config.yaml
encoder_arch: "conformer"
model: "encoder-decoder audio transcriber"
input: "waveform_16khz"
encoder_mlp_ratio: 4
decoder_fused_qkv: false
max_steps: 6600
lr_schedule: "linear"
warmup_steps: 660
weight_decay: 0.0
Rows from block 3 of the audio encoder of a small encoder-decoder audio transcriber, named by matrix and row number. Rows with one number within an expert belong to one neuron, the router's apart. Each number is 128 + 32 x the weight over its row's rms, rounded and kept within 0 to 255. All counts start at 0.
After each expert's rows are labels from the 100 clips, of 14976, where the router gives the expert most weight on average: "strongest on" is what is common among them. Only what is clearly more common there than usual is listed. The data: read English sentences (LibriTTS-R). In brackets: how many of the 100, against the usual share in percent.
# router: slot weights (encoder.blocks.3.mlp.router.weight, 64x160), inputs 54-107
# up: expert up (encoder.blocks.3.mlp.up, 32x32x160), inputs 54-107
# down: expert down (encoder.blocks.3.mlp.down, 32x160x32, transposed), outputs 54-107

# expert 21
router.42 [128 171 142  95  80 105 111 129 143 122 126 146 117  98 120 146 184  88  85 119  96 181 135 111 156 128 128 118 142 110  69 139 191 147 139  86 173 200 137 132  89 124 108 146 159 115 189 105  50 145 165 125 184  79]
router.43 [150 169 180 151  84 120 123 122 196 148 148 165  91 141 123 128 113  69 120 122 118 191 121 110 104 138 120 112 195 162  46 108 186 161 121  93 151 176 130 165 104 149 131 151 133  74 169 120  68 135 177 155 155  64]
up.0 [162 117 136 112 167 126 147 188 139 143  94 138 157 146 164 157 109 160 168 165 130  45 117 173 131 110 161 168 166 164 111 143  91  98 139 164  73  76 197 134 168 139 147 101  87 131 104 142 169 162 138 160 159 101]
down.0 [113 151 122 159 102  67  84 120 115 161 157 149 168 124 134 114  37 119 165 106 110 114 156 155 113 131 132 100 156 147 117 162 183 139 118 144 160 144 145 158 138  67 125 163 144 156 110 138 117 169 136 146 210 138]
up.1 [125 132 160 129 120 167 169 158 129 158  55 171 101 158 194 121 165 139 148 212 148  76 145 132 125 150 162 174 128 112 100 156 140 112 118 160  78 132 161 129 187 138 154  82 125 130 116 102 143 124 111 115 123  98]
down.1 [126 115 138 167  86  76 123 134 160 193 115 178 181 135 122 149  79 159 116 102 125 133 108 120 113  52  73  96 155 168 160 141 152 144  67 154 206 129 128 126 189  75  81 139 100 166  90 124 125  81 145 158 158  83]
up.2 [118 124 125 145  92 138 119 116  80  93  96 107 200 152  74 121 120 108 135  98  88 149 143 153 147  55 112  81 104 107 120 161 141 161 152  88 175 153 158 141 143 116  99 110 160 133 128 139 105  80  72 117 157 127]
down.2 [106 200 127 133 109 160 162 164  87 127 189  92  57  42 135 173 156 188 131 127  91 163 192  56 140 128 148 120 167 104 150  96  97  69 144 133  67 143 129  81 128 119 124 152  91 159 109 112 118 153 105 144 104 136]
up.3 [133 148 199 122 163 110 198 155  99  96 165  94 128  97 150 112 174 139 188  72 171 114 141 208 180 139 140 136 110 140 136 105 122 192 136  52 172  77 147 127 105 203 118  79 104 111 143 144 117 121 179 107 115 152]
down.3 [135  78 125 121 114 110 115  88 124 133  68 141 120  87 104 104 108 131  93 135 115 141 141 148 147 109 166  81 147 171 143 177 155 156  81 146 103 114 128  73  82 133  97 186  78 132 106 112  71 155  85 125 157  58]
strongest on: the word "her" (29 vs 7.6)

# expert 12
router.24 [185 168 157 135 100 135 149 150 149 123 158 188 113 150 165 141 106  48  89 138 122 148  95  90 113 141 116 140 116 107  79 133 133 147 182 130 172 130 134 144  82 103  63 183 141 145 157 148 108  76 158 148 128 141]
router.25 [161 185 143 111 155 119  90 152 124 108 162 144 128 145 139 100 108 103 102 137  91 148  54 137 120 180 124 131 134 109 113 151 150 133 147  94 146 152 144 164  88 102  96 146 175 176 189 117 112  76 162 163 132 143]
up.0 [140 124 136 170 125  92 103 152 125 202 121 106 127 135 137  72 175 155 114  82 142 125 106 139 132 163 124  55 202  99 164 132 148 151 121  85 120 136 122 123  86 110 144 124 145 114 147 127 125 118  71 169 156 137]
down.0 [137 108 124 126 169 146 141  88 171 125 130 164 124 148 123 177 118  77  85 108 195 130 109 121 151  97 124 153 152 161 113 130  71 145 193 125 115 146 149 170 111 125  53 127 175 142 156 195 129  67  69 167 127 164]
up.1 [123  99 111 115 119 118 105 164 195 164 133 194 145 120 133 116  97 115 118  68 113 148 131 104 101 100 160 130 205 122 147  91 149 105  95  63  50 134  86 168  96 125 138 138 145 204 127 146  60 129 127 142 118 125]
down.1 [ 97 117 133  91 138 136 161 108 130 113  92  77 124  77 142 138 172 178 135  99 101 153 177 164 158 165 157 132 130 162 103 134 115  71 122 139 140  88 139  58 152  91 120 163 157 103 127 106 184 138 147 138 116  98]
up.2 [ 96 176 177 126 140  79  88 177 143 116 153  96 141 143 126 137  72 184 153  50  98 117 104 139 168 193 137  98 152  93 144 145 177 136 144 152 111 165 116 132  73 119 109 170 202  85 148 111 103 120 129 140 154 180]
down.2 [129 213 126  85 147 112 113 125 130 117 148 100 141 145  74 131 160 134 202  96 123 139 109 171  86 144  85 103 103 149 173 113 111 142 149 101 133 119 123 143 114 175  95  84 126 147 136 154 101  90 103 124  77 100]
up.3 [132 143 131  98 109  31 150 155 115 120 132  85 147 142 134 138 120 197 108  77 126 121 135 131 159 163 139 100 143  66 111  74 173  91 129 112 136 166 135 185 101 107 143 153 179 127 167  79 124 121 129 158 135 150]
down.3 [141 151 121  93 124  95 140  94 130 145 155 103 117 120  56 120 120 125 114 147 155 152 106 106 104 150 134  86 147  76 135 175 109 156 114 118 113 139  95 196 152 153 143 112 126 174 102 107  55 119 167 108 112 128]
strongest on: the word "was" (36 vs 15.6)

# expert 30
router.60 [132 115 125 104  98 115 138 114 109 106 192 162 156 106 172 128 141 109  95 133 112 111  98 150 131 141  80 136 113 105 153 114 159  79 129 174 176 148 127  99  92  88  84 182 166  98 212 119 145 137 136 122 106 137]
router.61 [127 130 114  88 142 112 164 111 124 105 210 143 160 114 159 139 179 132  67 121 139 119  66 174 135 135 142 117  99 123 124 123 151 137 158 177 136 157 130 146  55  67  74 167 171 128 177 130 121 130 109 149 140 151]
up.0 [122 164 111 147  99 115 175 131 121 124 104  63 142 118 165 120 137 132 127 148 183 165  85 137 178 134 135  80 143  78  83 132 112 122 126  80 115 137 180 142 121  98 130 144 120 166 175 102 167 195 129 185 129 161]
down.0 [160 121 133 140 130 199 155  98 162 175 127 126 168 136 128 139 117 109 166 128 159 134 162 122  92 114  83  52 186 123 124 102  94 132 133 140 137 140 118 148 123 167 142 100 125 147  93 136 164  82  95 106 137 137]
up.1 [155 133 182 114 132 182 168 111 138 121 138 157 152 132 131  90 181  64 147 162 174  68  89 123 150 118 109  55 123 103 119 119 120 142 166 146 139 112 214 119  86 102 139 128 117 123  72  99 139  86 146 140 102 134]
down.1 [125 117 171 134 157  89 134  74 147 150 124 109  86 140 157 181 122 144 126 140 100 202 115 146  98 102 100  93 148 178 163  97 131 113 157 178  90 122 145 113  97 104  86 127 104 130 100 113 110  96 137 159  94 129]
up.2 [ 95 142 115  93 120 152 190 108 156 145 124 154 147 139 139  97 189 124 133 114 168 144 102 149 124 128 133  95 153 105 172 161 159 112 119 143 175 114 154 173 120  98 155  61  86 118 152 112 155 226  74 211 142 150]
down.2 [140  98 217 117 165 128 182 144 134 158 116 154 183 109 108 198  86 129 134 128 117 145 224 111 178 165 103  94 149 137 156 108 107  98 168 138 104 153 170 113  96  71 108 109 149 106 104  94 151  76 140 113 121 158]
up.3 [ 96 151 178 103 148 167 131 110 128 133 181 124  69 132 129 156 155 147 156 169 134  67 122 134  89 115 120 188 153 202 122  89  95 164 117 149 135 150  99 191 139 144 173 117 122 117 152 206 128 113 130 147 110 108]
down.3 [197 150 100 151 141 146 166 109 179 129 129 158 159 150 125  88 159 129 101 117 109 129  68 136 127 144  99 133 114 130  82 117 126 151 129 119 121 163 128 155  82 159 183 148  77  93 123 146 156 115 154 120 181 168]
strongest on: the word "i" (64 vs 20.5); the word "she" (25 vs 8.5)

# expert 16
router.32 [139 183 127  87  82 122 132  89 199 117 147 115 123 154 102 183 114  74 180 113 147 164 140  93 103  99 104 119 167 148  94 133 146 156 138  78 199 114 110 161 114 149  71  77 146 122 103 104  69 136 145 140 153 113]
router.33 [138 148 107 108  67 123 115 141 165  77 171 177 115 142 161 144 181  90  78 152  94 163 106  93 127 158 103 153 123 101  98 109 180 112 127  69 175 185 131 128  75 125  65 123 151 155 206  86  84 164 170 153 141 109]
up.0 [181 143 148 118 103 146 152 144  98  86  70 139 137 116  86 176 128 132 149 150 149 174  97 106 113  88  52 107 161 139 161 121 112 149 106 138 173 106 134 142 154 183 135 101 175 135 199 114  63 168 124 127  96 101]
down.0 [164 101 188 152 111  59  66 149 126  64 135 111 107 118 154 131 187 134  99 112 127  78 107 127 145 161 216 118 111 133 115 128  94  74 118  70 138 130 195 133 155 152 215 138  92 138  83  81 149 103 141 158 145 152]
up.1 [ 86 145 156 136 136 128 112 131 114 152 154 156 134 142 131 199  64 135  69 133  58 186 148 104 138 153 137 132 126 132 146  96 161  91 129  80  83 164 110 132 114 146 133 196 186 168 146  89 106 136 117  87 103 137]
down.1 [ 53 114 125  83 121 124 135 142 116 133 114  69 179 141 110 120 138  80  92 204 131 121 142 109 113 113 141 141  83 139 120 150  43 175 157  42 107 113 184  84 144 167 175 126 138  94 116 162 176 137 112 118 151 108]
up.2 [141 158 135 146  92 148 150 121 101  92 115 166 149 178 134 173 101  90 150 155 164 120 118  73 135 141 108 161 159 108  41 160 139 152 102 114 102 141 137  94 176 147 123 119 145  91 115  83 146 164  82 147 123 136]
down.2 [137  88 174 136 105 133 111 159 123 129 139  95 152 151 117  47 107 164 122 162 167 169  87 107 127  65 167  95 114  88 189 120 193 104 100  97  96  95 159  96 136  87 134 122 144 135 182 122 132  97 191  77 144 134]
up.3 [134 133 130  89 101  78 137 128 148 124 187 132  87 119 157 122 146 134  54  29 151 159 102 157  37 141 163 121 133 120 112 172 176 113 142 120 143  81 105 167  89 180 117 116 143 144 128 162 105 108 150 134 152 111]
down.3 [120 111  75 155 115 102 164 156 144 113 114 105 182  66 141 154 147  76  98 126 170 100 126 145 115  98 159 109  96 165 182  84 131 139  42 119 200  66 106 121 109 144 146 143 147  93  71  84 154 144 162 130 134 186]
strongest on: the word "of" (54 vs 24.9)

# expert 14
router.28 [157 156 113 102  80 114 129 119 180 120 164 114 122 185 142 132 128  34 161 113 144 147  76 115  99  78  70 142 163 157  81 132 127 205 120  84 163 116 135 107 118 177 150 115 110  99 170 138 104 111 145 101 198 146]
router.29 [144 161 134 111  61 126 157 121 162 136 134 158 100 157 149 174 160  24 107 129 133 158  78 109 107  97  84 145 153 103  48  74 162 168 146  90 165 116 115 157 110 180 127 165 144 127 189 114  80 134 165 110 119 111]
up.0 [170 130  58 175  18 131 136 140 144 186 102 105 144 181 144 116 151 127 127 176 136 103 113 122 119  51 117 135 126 126  79 152 111 111 132 120 136 147 156 111 162 153 174 141  98 132 119 136 159 151  75 136 175 186]
down.0 [180 128 148 107 140  70 102 148  62 106  99  51 132 120 132 116 135  77 153 181  91 149  56 156 142  80 143 128 116 129 137 124 130  76 136  85  78 139 110 138 204  76 125 160 174 111 108 143  97 184 118  98 114 129]
up.1 [132 121  89 133  48 121 137 129  97 129  49  96 126 151 151 113 126  99 142 173 120 112 160 106 146  50  97 126 126  80 102 153  59  86 122 151  95 132 147  93 146 138 157  66 115 153 111 136 121 152  77 108 157 123]
down.1 [140 153 139 115  99 125  54 151 120 129 109  99  88 185  92 158 130 156 112 140  91 124  98 106 132 127 111 115 144  99 159 151 197  46 154  75 114 151 164 162 157  88  91 144 156 132  85 121 173  46 144 143 133 149]
up.2 [174 156 174 116 101 147 148 123 134  89 103 122 142 154 168 111 114  66 125  96 107 123  46 121 127  91  79 127 138 100 164 167 119 132 129  87 138 182 133 118 101 134 105  97 161  58 191 107  96 131 124  68 119 128]
down.2 [110  93 128  64 149 113 102  71 178 112  77  65  96 156 129  91  95 169 111 128 163 105 147 182 145 107 134 134 132 132 127 155 101  57 136 128 142 110 111 100 123 122 119 175 184 155 105 162  90 116 161 157 128 159]
up.3 [152  83 181 199 154 155 182  93 104 118  83 131 144 191 103 129  58  87 170 119 153 153  89 145 125 151  76 138 120 132 183 111 101 151 121 172  92 142 143 117  98 137 131 114  91 120 147  69  93 122 134  73  78 125]
down.3 [133 131 158 147 168  69 137 111 110 125  97 127 179  84  87  85 142 167 156  96 155 169 179 162 142 136  71  65 126 139 120 145 171 155 141 114 144  73 114 155  79 110  97 101 110 110 116 157 118 144 119 152 118  68]
strongest on: the word "the" (75 vs 49.3)

# expert 6
router.12 [128  98 173 103 129 151  85 131 116 154 151 168  53 151 150 122 138  35 119 134 123 124 108 129  83 125 160 160 127 160  99 112 192 175 118 129 171 110 109 132  95 117  66 122 185  75 145 161 122  73 161 116  76 122]
router.13 [174 141 131 131 122 141 140 164 113 122 184 134  75 130  97  91 136  53 100 108 108 126 124 157 118  83 103 166 145 158 108 120 168 166 117  91 199 146 133 117 126  97  67 150 141 113 195 171 143  86 168 104  86 129]
up.0 [184 107 119 144  90 154  70 161 132  87 157  68 139 118 132 139  76 118 105 128 137 193 191  71 192 128 132 123 128 108 158 114 167  91 132 132 182 118 129  95 151 169  67 147 118 158 114 127  85 101 142 111 109 145]
down.0 [204 119 112 158 107 150 159 109 136 139 123  95 195 114 142  83 117 131 152 128 204  85 101 112 113 209 126 108 179  77 127 130 157 156 105 164 161 161 144 103 148 106 100 125 115 106 117 114 163 165 147  81 100 115]
up.1 [160  88 103 172 119 122 120  65  81 109  90 106 131  65  90 140  81 164 126 120 168 156 176  83 172 127 119 119  97 138 136 135 117  89 155 177 197 114  95 110 127 209 105 163 117 137 119 149 132 125 128  73 101 142]
down.1 [177 120 111 101 132 128 143 117 142 185 102 132 118 150 107 105 128 124 122 124 144 184  84 119 148 111  95 167 146 128 136 205 148 132 101 139 136 132  99  97 194 124  99 180 132 162  88 136 140 155 140 125 127 153]
up.2 [169 149  89 167 120 138 118 165  87 151 118 124 137  84 170  90  97 141  88 175 134  91 108 133  97 112 138 148 127 138  81 148 119  84 150 178 165 104 110  81 115  93 107 196 112  95 112 117 235 101 104 143 130 129]
down.2 [114 141 107 113 104 172 126 130 153  97 105 126 196 105  89  83 147 140 107 136  97 108  87 122 106 170 104 189  82  96 143 133 148 144 131  95 172  96 106 114 171 142 107 105 103 133 159 137 110 196 157  78 114 127]
up.3 [148 161  64 178 127 132 129 147 155 162 141 107 136 115 122 125 127 103 191 111  93 213 119 145 169 124 119  90 134  75 127 119 205 161 123 146 139 108  99  89 125 116  91 107 127 138 161 143  92 121 115 150 167 118]
down.3 [167 148 147  83 123 109 126 156 159  95 141  58 156  87  91 159 203 145 136 150 133 133 140 199 121 126 171 163 152 117  75 150 135 122 119 105  93 158 152 126 134 121  81 129 117  56  92 103 136  97  86 109 190 132]
strongest on: the word "he" (59 vs 17.3); the word "his" (36 vs 9.8)

# expert 10
router.20 [137 128 132  95 114 122 157 125 123  98 178 143 115 112 178 169 150  61  76 117 167 163  95 144  70 136  99 142 119 142 120  92 135 129 128 160 171 177 101  96  30 176  84 179 148 131 165 130 102 114 167  78 130 172]
router.21 [153 136  84 114 139 150 108 134 130 132 163 146  97 131 177 171 142  76  69 144 133 161 145 113  95 153 110 143  95  99 130  94 146 111 165 152 163 153 110 121  41 117  34 227 159 119 185 106 110  97 160 108 133 192]
up.0 [122  98 125 149 137 168 147 105  88 182  77  98 108  99 142 115 137 134  97 166 122 141 125 182 132 135 168 112 121 164  71 164 114 104  70 114 120 134 104 113 148 131 128 142 112 141  96 136 165 164 113 178 155  92]
down.0 [124 130 175  75 119 165 114 212 126 172 118 135 105 193 115 125 145 182 150 174  76 131 151 135 115 114 105  84 121 130 152 132 185  51 121  97 104 123 115 118 139 178 104 159 143 149 158 122 138 130 159 101  96 122]
up.1 [111 123  88 219  64 135 129 114 122 107 125  83 157 119 147  86 137 101 136 126 140 133 131 115  96 120  77 178 128  84 196 133  94 146 139 116 128  88 105 134 136 149 119 170 104 156 181 154  99 133 146 133  78 153]
down.1 [154 128 102 165 105 115 126  62 148 147  89 121  84 124 119 188 174 109 154 123 128 109 161 124 147 116  95  94  83 113 133 165  97 130 124 139  70 152 127 168 116  88 107 127  95 147 141 160 146  38  98 126 150 123]
up.2 [124 160  65 142 152 158 165 136  90 107 119  98 153  80 136 155 149 143 121 146 155 130 167 134 102 109 196 173 170 133 118 152 124 132 110 143 127 120  75 106 148 185 113 134 103 126 111 131 189 183 124 174 137 111]
down.2 [104 141 145  95  72 139 156 181  55 153  91 127  87 125 119  60 170 198 137 150 125 106 108 115 137 135 121 174  88 103 167 130  90  99 133 143 179 145 141 101 195 103 160 140 148 142 115  82 116 133  89 139  85 173]
up.3 [149  84  75 145  65 182 177 118 122 107 130  81 131  83 144 133  85 167 145 152 105  84 140 130 113 132 161 145 111  36 159 162 111 145 119 121 132 116 117  98 152 103 126 164  98 151  80 138 148 156 112 145 141 104]
down.3 [138 107 168 141  97  57 158 190  77 182 148 133  99 101 142  71 111 106 106 163 133 129 146  74 150  74 156  63 112  92 149 168 114  98 106  87 150 108 108 127 174 149 168 154 119 169 108 123 135 156 118 108  95 156]
strongest on: the word "it" (54 vs 15.5); the word "is" (34 vs 10.3)

# expert 23
router.46 [132 170 102 109 160 134 165  94 102 116 174 156 157 120 144 177 177 111  41 136 108 143  65 111 109  89  98 170 103 152 131 113 168 133 110 159 179 140 125  99  57 110 115 168 154 148 195 151 131 100 183 100 106 128]
router.47 [134 154 114 143 158 116 120 112 149 162 167 137 148 103 151 129 130  60  65 149 116 177 126  87 128 112 133 161 132 131 158  35 158  94  96 153 161 108 132  92 102 152 114 221 133 135 232 105 102  91 161 146  54 153]
up.0 [117 162 102 131 166  46 106 128 135 170  92 128 133 190  81 140 157 149 113  56 145 157 171 110 167 142 147 172 137 118 138 123 186 124 168  78 134 141 162 147 119 151 103 153 115 139 175 131 122 118 148 130 158 136]
down.0 [165 160 129 108 156  87 128  98 117  95 153 135 133 185 134 118 167 137 116 155 134 105  98  77  69 151  82 147 127 154 122 146 174 178  65  92 165 130 148 148 108 168 103  81 129  80 131 142  57 144 160 101 155  62]
up.1 [170  94 131 114 175 144 121 111 150  87  71 107 110  82 153  96 127 155 137 184 140  66  86 146 116 111 109 130  98 119 133 158  34 116 117 138 143  80 178 110 175 158 140 153  85  94  61 178 142  88 176 160 125 135]
down.1 [139 145 182  98 187 169 125 169 169 144 149 126  82 124 149 164 119 151 128  98 137  89 162 118 192  98  86 132 157 111 136 130 140 141 211 149 167  68  41 186 149  95  89 118  91  99 124 100 126 155  67 104 153 127]
up.2 [117 184 123 148 165  86 139 123 127 114 122  54 132 166 169 149 153 141 164 116 148 162 179 101 146  99 136 156 128 138 188 185 149 138 126 145 156  96  92  95 105 146 142  34 109 129 163 142  98 128 184 106 144 135]
down.2 [139 117 156 187 118 138 164 144 139 138 129 174 168 137  93 103 131 126 113 158 111 168  66 103 122 153  80 107  66 127 113  81 127  74 105 147 117  89 108 129 148 164 144 130  95 150 144  80  81  91 123  73  86 100]
up.3 [122  29 160 103 145 195 109 102 126  53 178 186 111 142 165 142 205  69 135 121 150  71 122 137 125  82 159 124 124 126 168 142 138  95 102 164 158  77 107  98 112 115 149 124 120 172 205 123 133 107 174 120 121  99]
down.3 [ 97 167 105 144 115 142  90 145 200 118 115 117 182 112 139  91 155 163 106 123  86 137 141 185 190  92 124  66  97 143 136 151 158 129 117 109 101 157 127 181 158 140 176 134  97 101 100  70 115 130  93 176  84 144]
strongest on: the word "you" (63 vs 14.4)

# expert 5
router.10 [115 153 140 103 105 105 108 137 129 116 140 142  91 162  94 111 177  50 105 140  76 152  74  58 123  64 136  95 141 136  95  93 186 173 104  67  95 119 125 126 129 106 108 131 158 141 134 111 116 131 130 239 110  77]
router.11 [136 125 114 145  83 129 119 132 115  86 190 136 114 136 155  87 176  82 117 127  79 146  54 118  97 101 124 135 105 140  70 114 136 165 143 125 178 164 109 116 121 114 108 154 150  78 114  99 130 162  59 140 182  76]
up.0 [ 82 148 169 170 105 127 110 121 113 102 122 149 104 135 118  99 121 102 111 102 133 152 122  79 114 115 129 100 101  97 130 174 113  82 136 168 133 152 115  96 177 165  87 121 147 112  93 115 171 127  38 110 146 168]
down.0 [122 159  95 147 102 147 100 164 103 143  93 121 157 180 137 152 141 101 185 117 127 153 156 129 118 113 122  85 161 100 111 127 112 116  94 117  95  46 157 152 138  80  83 135 118 101 196 115 117 159 118 138 113 135]
up.1 [173 147 145 115 154 125  98 109  91 112 161 137 161 135 117 102 162 114 127  74 123 161  93  78 105 150 133 164 159 125 147 129 141 161 152  53  93 127 148 177 113 143 185  98 158 110 135 115 103 103 152 162 106 115]
down.1 [149 148 121  72 129  60 102 134 144 103 150 109 104  89 148 198 142 171 136 156 142 131 135 139 125 151 115 104 164 132 125  89  93 155 143 131 111  91 107 127  97 179 155  76 161 117  88 195  97 101 165 188 129 156]
up.2 [153 171 148  96 161 121 119  92 170 143 103 162 103 224 150 140 162 112  67 178 116 131  91 132 159 161 128 169 141 123  51 123 138  99 160 102 136 125 134 148 101 187 118  67 127 156 176  58 104 159 140 157 117 143]
down.2 [108  97 160  94 130  80 149 140 157 168 131 185 124 114 168  92 133 153 125 114 125  85 145 156 146 183  98  95 137 129 199 154 132 127 155 103 133 156 151 168 179 174 164  84  78 142 111 143 146 126 131  60 185 134]
up.3 [169 119 156 146 104 112 103 132  89 178 139  79  75 116 178 155 141 120 116 181 135 124 153 145 108 177 141 151  95 117 105 123 112  89  52 192 114 146 167 101 121 102 106 118 106  66 166 179 178 134 101 103 159 125]
down.3 [163 130  72 146 103 170 175 147 139 109 147 158 107 109 153 173 120 164 137 119 157 129 136  82  85 152 141 111 137 103 125 143  85 101 136 146 118 100 179 114 186 173 144 148  77 169  46 155 147 148 129  73 106 148]
strongest on: the word "she" (33 vs 8.5)

# expert 17
router.34 [183 150 129 121 162 125 108  72 189  93 185 113 131  99 163 169 176  86  89 128 117 141  94 135 117 156 155 150  83 143  59 133 143  84 130 152 142 218 140 184  77  97 114 165 120 115 204 113 125 139 171  84 182 138]
router.35 [136 146 125 154  69 139 148  63 131 155 166 119 119  89 126 190 169 115 102 156  96 151 132 102 116 118 106 159 145 142  27  61 192 130 140  58 180 206 124 136  95 123  89 164 117 132 114  96 131 167 102 124 172 100]
up.0 [148 136 100 146  67 136 126 112  59 150  85 129 130 148 106 177 111 130  82 145 144 122  73 107  60 110  95 160 104  91 129 131 176  83 146 173 131 139  67 116 171 195  99 172 123 171 115 133 177 137 105 153 116 149]
down.0 [114 113 136 135 157 119 115 180 135 106  79 106  49 109 149 128 131  89 170 110 148 143 163  95 165 174 163 111 152 129 131  75 155  85 145 148 112 118 103 171 161 114 101  97 106 141 131 106 115 102 145 200 141 133]
up.1 [172 143 122 148 135 139  55 136  95 112 139 145 113 195 142 138 115  71 134 122 153 132  89 157  84 111 104 109 154 113 122  85 144  22 160 140 131 174 147 119 122  89  66 165 140 142 107 182 144 107 118  94 116  56]
down.1 [129 148 141 118 150 158 207 198 172 112 160 188 111 143 199 181 118 128 101 142 108 158 112  92 160 138 158 119 178 118 134 151 173 166 131 186 160 161 110 137 156 136 109 121  85 147 129  87 181 118 130 149 115 111]
up.2 [185  93 124 163 125  62 120 100 170 102 174  87 123 129 149 152 179 148 108  20 165 204 132  99 129 161 145 128  98 116 124 179 161 104 125  93 121 148  99 138  99 147 114 106 149 116 154 142 107 158 155 110 173 108]
down.2 [ 95 175 128 134  93 117 132 127 184 142 132 165 165 123  86 158 115 141  99 124 151 143 130 121  64  71  61 122 140 120 194 130 153 150  79 123  52 120  98 173 117 115 134 121 151 100 140 136 104 190 104 173 159 107]
up.3 [157 186 140 133 188 135 184 120  73 174 114  88 143  91 152 157 133 119 154 205 130 130 115 119 106 185 179 150 222 136 121 133 108 113 106 123  98 144 209  87 155 156 141 112  89 127 110  85 114 175  81 108 111 134]
down.3 [ 81 188 110  80 160 133 137 192 164 118  89 135  92 168  89  95  51 110  83  90 101 135 145 125 139 119 165 169 131 148 100 125 113 155 141  82 159 169  70 113 118 152 106 169 147  76 177 109 130 114 176 138 121 134]
strongest on: the word "they" (27 vs 5.4)

# expert 11
router.22 [132 223 120  95 170 150 142 108 151 129 138  99 133 112 136  93 157 129 104 133 112 170  79 166 125 163 110 159 121 152 120 133 144 131 173 149 208 126 109 116  85 131 114 145 154 100 188 139 129  81 182 115 108 115]
router.23 [145 222 125  81 154 148  59 136 133  80 154 127 111  92 121 106 157 140  97 134  62 173 120 124 106 198 142 206 112 139 160 117 164 128 179  95 183 136 124 115  72 129  61 152 154 112 159 103 132  88 162 120 110  89]
up.0 [136 125 122  86 112 100  97 168  44 145 142 134 126 150 115  96 150 177  38 147 103 152 179  90  70 136 150 157  84  95 155 108 141 154 146 123 112 193 156 121 128  88 135 126  97  57 119  81 159 105 135 171 121 183]
down.0 [165 122 128 141 162 139 121 105 122 136 169  82 155 112 110 151 149 110 102 124 134 120 133  95 121 100 176 155  90 145 123 124 126 166 102 108 150  83 100 128 111 116 153  95 129 171 126 136  94  64 115 181 135 146]
up.1 [117 120 116 138 123  86 109 100  81 106  91 124 118 175 146 141 158 153  64 178 118 128 150 184  66 107 124 151 169  88  73 153  57 167 153 121 142 158 114  89  96 116  63 118 144 114  21 110 144  93 118 148 135 183]
down.1 [141 196  88 121 144  76  69 138 139 136 109 102  68 157 146 136 113 168 137 173  97 163 138 115 130  95 103 167 104 166 104  85  95 160 106 128 120 119 127 103 127  96 109  93  83 153  63  85 128 117 107 119  91 130]
up.2 [161 162 108 149 136 125 158  61 160 128 128 130 143 138 122 112 203 136 152 150 161  52 106 177 118 134 100 170 100 168  99 143  17 185 176 146 149 164 123 144 120 137 121 163 146  99  61 115 149 109 134 130 127 190]
down.2 [143 110 177 135 135  95  88  96 136  82 143 127 148 177 150 135 153 135 117 145 149 160 128  65 111 111 108 182 127 119 152 123  78  63 104 160 109  75 182 154 109 122 112 105 123 138 145 132 136  98 178 123 142 120]
up.3 [126 138 136 108  99  66 128 137 160 127 130 132 159 144 112  96 133 142 106  66 179 170 144  99 113 150 131  76 146  83 184  90 167 150 132  99 174 181 142 190  94  89 141 127 153 101 138 107  98 108 150 199 160 201]
down.3 [ 75 123 113 144  61 132 146  68 137 133 177 159 134 109  89  82  92 135 153  80 111 172 133 161  90 116  78  93 103 153 125 163  77 129 114 186 164  98 113 155 104 161 187 148 137 126 125 123 120  90 181 118 105 127]
strongest on: the word "for" (31 vs 9); the word "my" (28 vs 6.4)